python train.py --dataset="read English sentences (LibriTTS-R)" --encoder_kernel_size=5 --encoder_rnn="lstm" --encoder_bidirectional=true --encoder_rnn_residual=true --text_encoder_width=192 --text_encoder_inner_norm=false --batch_size=128 --lr_schedule="wsd_sqrt"
Rows from block 2 of the audio encoder of a small contrastive audio-text model, named by matrix and row number. Each number is 128 + 24 x the weight over its row's rms, rounded and kept within 0 to 255. All counts start at 0. Numbers have three digits each.
After each channel's rows are labels from the 100 clips, of 14976, where the channel reaches its highest value: "loudest band" is the band of the loudest frequency at the time of the peak. Only what is clearly more common there than usual is listed. The data: read English sentences (LibriTTS-R).
# conv: width-5 conv (encoder.blocks.2.conv.weight, 128x128x5, each kernel summed), inputs 0-127

conv.109:176097134180137108114098090141119129152141088098102109113152097093172158156160105115159102127134142138113098136157132148132118058078121095115158142140163123131088113142114127135161092129116142116137119117105134160131119115119114146139109121159115135174112148112074133137102111121173116144128117125154134162124148076142094154117109121146131084155094112122084137114125093143108108109114
loudest band: 250 to 500 Hz

conv.71:146156101078127072109122104123099152114110133092143051117129122135110182110122158126133130103125107113103155166104112133094110137100155130073084147132136116128131085098100129143131155108094118108132095141130140122111129102122147135141125119113155102118115165165118100115116117100091071066135100141139122111121103117121133124126142098114147150118133124166136082107106121108108178131117
loudest band: 500 to 1000 Hz

conv.68:137117132152129093127113099155118122146100148209149138113108110101077149143147085124124146101134135129104083128109123147122075147107129177107106092094162128133143110124170124131124109144115126136114104134061127122109135078133168136145127137093158076135110147117169075146166124085149133102127162126117091139141106121134129112119159144147145114150109106126098129135110134130093127117147
loudest band: 250 to 500 Hz

conv.5:133098109151103119136100074125115118178109085088124142162133115132067130111146103133090149111157126126094122120106125148142149125130118185174132102152145122123147119156138142118134106125100139143096114116123092137119109133091095134163130150155083133147060110134087145117090110121143103119110135150143140150103134112173133117129107080110180121132119107142094114122160128110143169123088
loudest band: 4000 to 8000 Hz

conv.52:156152106114116117121175079148133116164096127151120099128112146131132139144083152113106085144121119140090130109148137131112150143097115150126150151150126130117105130057131124163118114109131119127105123102089140149102118091154123132095143105090079125112076148157123122129092061110101098128120122128134140084123131111120134148114124103114108143178175127111118126113122153092069156086131
loudest band: 4000 to 8000 Hz; 2000 to 4000 Hz

conv.82:098085114091133122112147142155087119115151108099141144143162100098144097082089131122099116134127098080146138141116091124136170125107131122128121117135100143164111105134070127107079136104121147117107178111177164091140069126157174115151120137088134146111126129098122138104105137140121114186127105118088169149115115127142130123138137129140097142145084159157149125116141142139111129114146
loudest band: 4000 to 8000 Hz

conv.16:136131136108154119113152120122142134088148114144124144162129118094145118096143152138165088091106105099100118117090202129082060146105143198137113139091109104132082156142112121142159100155101160107142123105108118104117111119194126100119114103150091127122116131125143140103141120102124145161127124087111132117106138114106120146124135096117111106160117105131124142125114126085079120129127
loudest band: 4000 to 8000 Hz

conv.122:122137111148144120163126130136106110142114100116130125088140124126154105144164133114114140136131178141130076117123111135159147085104114073141129077112112096121118103105115130115107137110112103081157111087144125145158113165106143143174113106155129140133164132105131113148108154134133121135126156115130151155180103120150105116109048106093150096179107117123120076119162105129167119149106
loudest band: 500 to 1000 Hz; 250 to 500 Hz

conv.118:119126113152140162090154145098104124081102146100119095161155128114123126153157098123096129071116121136151133135109164132132150135115136097135132145169108098110111104146138094152097119168112110116149186145089137121100129128139135149133112145137128130103132097113124132174119048084118115119112129121123143089095159102148115145126131119133080110112154169129122081130121125097072094148121
loudest band: 2000 to 4000 Hz

conv.111:115130111116121131170099106108149118095137093166118135133146153133164110110137125137118134118136127092127132097118115131095141179178131133111151161101143165133127134147111149131113159112135121157158118143116181170117118156115128144107114136121130109126102117149157116121159098121137105153186111136105117049159140123134144095128144153080095103089110122198129163170122136102137157092132
loudest band: 2000 to 4000 Hz

conv.41:112119115086109109156121118119087120150110095162134138120133170125080107086103097104104143134144110127143123114147120120156129130077125147147157086154170154112138153115123187087072168132150153077112159136146130114123108116135138128095141114111152113139068134124105117111185115155138131145102092163150170131097119127111135113152133117164138152097098122172129129118117134137148141111135
loudest band: 500 to 1000 Hz

conv.13:128105144159143097111136091091075148109100142121096146151159131152103143097111168129103143155136143122136169113103161106119113144107140127136112142142116115102087154132135134134113146168116148129105193153101178098139097126158105127160119135138181145102155154125166090152134091102114149120122069099150137128148139153125151128153125098101129153108161162160122126098152092117119147108108
loudest band: 4000 to 8000 Hz

conv.69:130083135095135134116111163115119127107093168129132119135160088135155157127127115082179164127145128107136167127137121094085154170101148151143090150155114144095141127140161158138133128129144149150109154149118139089143118145099122106148143139086123126106165130151146148121133167147146106114084130115151107120102148167162113149162124155098126155118146161170120078140086132159168107158154
loudest band: 4000 to 8000 Hz

conv.50:111158141166152117188134135169089140156155146081142126114116090105152117127115145159127135124176127180120120101143144179160105136143101126124122164157111167094118123153108142145136129157136079123115126124118136129141123141135105124138159133117136100189151177110124103176166064166112142123144138133113105136131168145111149119124155113149141126140156093094150161106120132119131106100125
loudest band: 4000 to 8000 Hz

conv.89:074069116138119123082090116132145146083170099145140099132134115117111066116125066125140119113124131131153098117096113103157141140138103122094150148100121082150119113149127076135099145142102129109158118126134122137151110144135135160086118130151095165102132101118137114104108104149118121141077176136108143115134093132155097125140114116066122138122089135153121117134116096087120139131122
loudest band: 2000 to 4000 Hz; 4000 to 8000 Hz

conv.14:121161163099098124110125126139110172105077148166130104175120111118143158142143141133104188088148125134095153087123111121092140155097105108145147149088097156108114142121123135122116103149161121123088119124070060133130119117148115149135121147135112145128077131179144089154118132115127108146140146100116122130133143103116126117092100126100127107164129107096108089123172152127129104103116
loudest band: 4000 to 8000 Hz

conv.66:115123184123092146112126145109116118137124088131131114120158159118101143098060146108151153130131097091107109115120123132119149111086120147141188108130119122109136106112113152138123101182135111099166150165128117125130135155125122118111111135086144119113106110127090106109149089120187092125145094129128134124064107116116117173097131079093163141086142123123119120123097124108137089113153
loudest band: 2000 to 4000 Hz

conv.100:146113132084140150118116136124134122167141153152157146142132180172194136106153131119161155094105125116143148094092101129114188094189098137153124148146134141095140140114145129108110102123175114096124148105105141111134126139128173090089145155144135136104101103122147110107134119097087138136119151138097102129124091117109124145144125085134099110091124115091121161163146124119137120096161
loudest band: 2000 to 4000 Hz

conv.117:131161129121126122160205142138123126103116171133165135088100136141081071129128100128133121137135118077174092120121128166131139112141112139111111091107126151125105125108105176166140112106106111128113106116141116098124173089149123143084149139123154135121107119106133115111156148111154130147111131148109099123080136149114105121147133109157122146104150082121111152154076179132169106128153
loudest band: 250 to 500 Hz

conv.20:126133138116127128156128126163134065163125127134135150118109127153125128160138112108134139124093158109135144095060134162181119095091105106118080129135123123094151135078145174129136119137134142101125155169104137145105098154126114069165115120165139149119129134096151114143118140125125154117118151165090139149080153166139140129110084095131103137158157107105125123121096116094102148150157
loudest band: 250 to 500 Hz

conv.37:158144134120137120131143082115111123090111142133121117123119117125137136098098189086109091127103061112077137124152134108121091155123155125108124120088105127122132168131073094124095084127108101142130122127101156094080147097136150158148122122085105142095154158125132110149149077145099115143085103139100144097146127129118165105112152101100131098131112132124119134163116118106146095132149
loudest band: 4000 to 8000 Hz

conv.103:085174118127132119104111135129121095085091108081134094126139142124121139147147147117140166164128135125087129089158125130117129157155129141150103097092133125097121132110125166088143110107116091100060101063112109110128154104129055111098118120160141148110105123157119136121116124133113083134097120146136142121113131120141134116110108114113161112147109117159121076110143141088139094099102
loudest band: 4000 to 8000 Hz

conv.29:102114130128143107142090161141143136119095141151123113111125124110157091138144112120095182138166121101114092111164109142073134106143101122125117120115129109135117099101102140111165125115117129158139122128163103110118098110119119123151140062148151163131108110091135182119159138076101141136169131154133160161093151084126149123132105136137140137090121082106119152121112186123123171109087
loudest band: 250 to 500 Hz

conv.45:140108132115120116146147090121112090109092140136160157145084101172127112125115145129145105052152087147104112120153111160084079081133163120139157131090110141105108144122112131123160127043120116099123082115123159157101096131119095166100101118097126139120136156171131143133137130101141111112127135125088108145116118135137136123085112122093140160124133126099113126129119124137138150101145
loudest band: 250 to 500 Hz

conv.114:128132163115138078121117108147104134119146110158108151177153149101131119115126128147142188143142072128111151110144093054126121119104100145177128119132094110098098137146114118083121151161133104157083161129114153092114085148131151117112086129136095134127134173112155119140137094134105152144120117126119134109167119122153129146139151144095133090130093140157114120137174141161125134101095
loudest band: 500 to 1000 Hz

conv.91:115138093136125160096106122124115146154167096154117188103128108134122164103158087153115089104152133078120116124122136165165088115130111130148114158123128144115128116151095141120172128131113082143130122151104124146111108152105113111136126129155113150114162091171151163104113122131191161094153130110132097128148121147117081141144088143161116122131146149159134135122133128143132100077069
loudest band: 4000 to 8000 Hz; 2000 to 4000 Hz

conv.79:169123140153103111109123157133110152125151141108105145149142141111168120177124185134141167174126132130159136121108133125114127100095116140145129157133130105138169131108063102139157133131130115117185131145148134097125112089139144116164126136138129152136116111156145140099122119152116123118126092151155130137154162127091160134092178108118148137151112134132098102178180095104143109056112
loudest band: 250 to 500 Hz

conv.81:083151141140138125153137130132105118115124137098102108113151084121130159105116139124129136153136114132140107164102160116103123104127165097123086157155104105112137125129083103156099102192138141117127119111139160159136089151153198096099137137118088139098134128127104106082090130159108152146146137115125133159112144106083104152071136147113174107144141115148128102154129118136111108180114
loudest band: 4000 to 8000 Hz

conv.25:143169137111097114179146126138097112138131116152158134135108139128106087081104107105130157147124109117133122144168102093118136106107113119161134106132100142145116162124113154121117121110103098152107112106082136178119105141109150149090113124161125105146112178120099109085128148105080139103155167125089147109170092102138129142157122141094088131120093107110114168119141148145177134131174
loudest band: 500 to 1000 Hz

conv.116:086110145146111121137150133105143183122104073108108126134147086100123124104138156125141089076148140180101094171098121098109091100105135157119158126122160119133138125176125138132126120105115107102103109110085159141144094084143109148114128133122116108128109145114140153079069146080123104138155113098143120153134109117114072140147150157123124148140114125109123107131114121081104125105138
loudest band: 500 to 1000 Hz

conv.62:102132135153081078152095160108081158117109137112111122112102134141124105115124137136126088169114136138148134165177125118133089142121115102090139126154114120090164124105131132123171109066103089129155118109144115114129138114110104107121126114114134101148092169126123120130127077131074140121139112161112121098127165116120136097131179131132101168110108104126081097126093139106175154111129
loudest band: 4000 to 8000 Hz

conv.93:138122090182164144095122096124142149125115128145121152129129119121135147159161133123135124077114155149098118108119167171144132104085108123125076130138122143150094142188103154141164112085117144099109144138103152127097105145166138150117126110141111118163155137119146167103099126145125156146109132121141144109107132163121145139142107169193160100172104162080127108159119137104152109134128
loudest band: 4000 to 8000 Hz

conv.7:120108140118119155102147118114131122138111151125128131132135152159140129153166163151093118114108122128096157120121108156094175143145103174117115106099130122105158158161153166104092116121170069130135124121090137132099057136126135095078126147133113105147088140111164136117134122120085146175126133097148152105096131140156118098132158101125107157151113146189130099121107132093104142103135
loudest band: 2000 to 4000 Hz; 4000 to 8000 Hz

conv.98:108093131105153149094140095089108116090157120148113136169152117120125148144174116130156131077086098101092136098098121090113116137137150126109119153116108087135113151185100103135130121098105121146089159138133155142093138149162128131134147137087128121154133098154135107147151116125135135202103109085130156094117159122112129158131168146127112107115106152130119163140147104097104112130164
loudest band: 4000 to 8000 Hz

conv.33:088104137149110142087108100118171121130136106196129140106113143152121114137113165143101112089117146139108160134139090174127182070109124155153147145123125160132119149145150151125086131118161104116114097110093141130116112136146155172104129118115103098114125116149133120115105120138143134151151139146211133130151069133130060155129125116152131123137110118135128091147118129143142096137121
loudest band: 4000 to 8000 Hz

conv.70:177138127103191138115116169111121144138105068106128099132102108103103106115097159112126066155088160142118122103114149124095107094143127117167129091131078127136114122119111105108123122088128138107115092084165137091151126131133135112106104133071120104101106120112068106116112106136116103112120120113143100118132121149096119105122117139157135147132137102094119137092114083128104103103133
loudest band: 4000 to 8000 Hz

conv.32:092131114130120143183098134127105116131098123086130116177165138106158157110134131121169159160114121151124131106176141126122164097117102110175117133144146141084097148166102140144101110133118101140129170150104114101164112138111146123131117157098128114106146126128109145105102106125130147129165131129145141138093123115121140165108108201112089127096135129067086143132132124156155096094095
loudest band: 4000 to 8000 Hz

conv.55:114158129125125117144162142152135145153140111070093151141143091126103147140116128104137132105149122125109142101181110139151092117125130185119108094112158094120119155119146161138147163111083119128082143122130157118123107070143097142139163108127115137152073147089131105102095131135107095108121105077130152127104135139092086113134132109168120186152121156132124113138118125101131176117138
loudest band: 4000 to 8000 Hz

conv.127:110108141106135109130162102158082109115116149081159124134108130118147103140142148144094176160144149141170155166154103083123131159098133101171129118122123186108135147092150124139146169155097072101153116136121116124148106147133127134143157133128137125156135168133114132103135111111131159160165113121169165110151107156127116138152143136133096143151114115160104159082124158177144160104125
loudest band: 500 to 1000 Hz

conv.126:121119119110145109129118134136081105130128155036123157093142118153104116116091134164118143118163114117162162086149105128115139153161114140136086101123170127140106128104122145121114132100096132143128080116158112123163132142100073133137125126058094137123148129141091158158074160148111153122162104137157143172134113117152129129150158121132108148110095088129125121126137126136142118133152
loudest band: 500 to 1000 Hz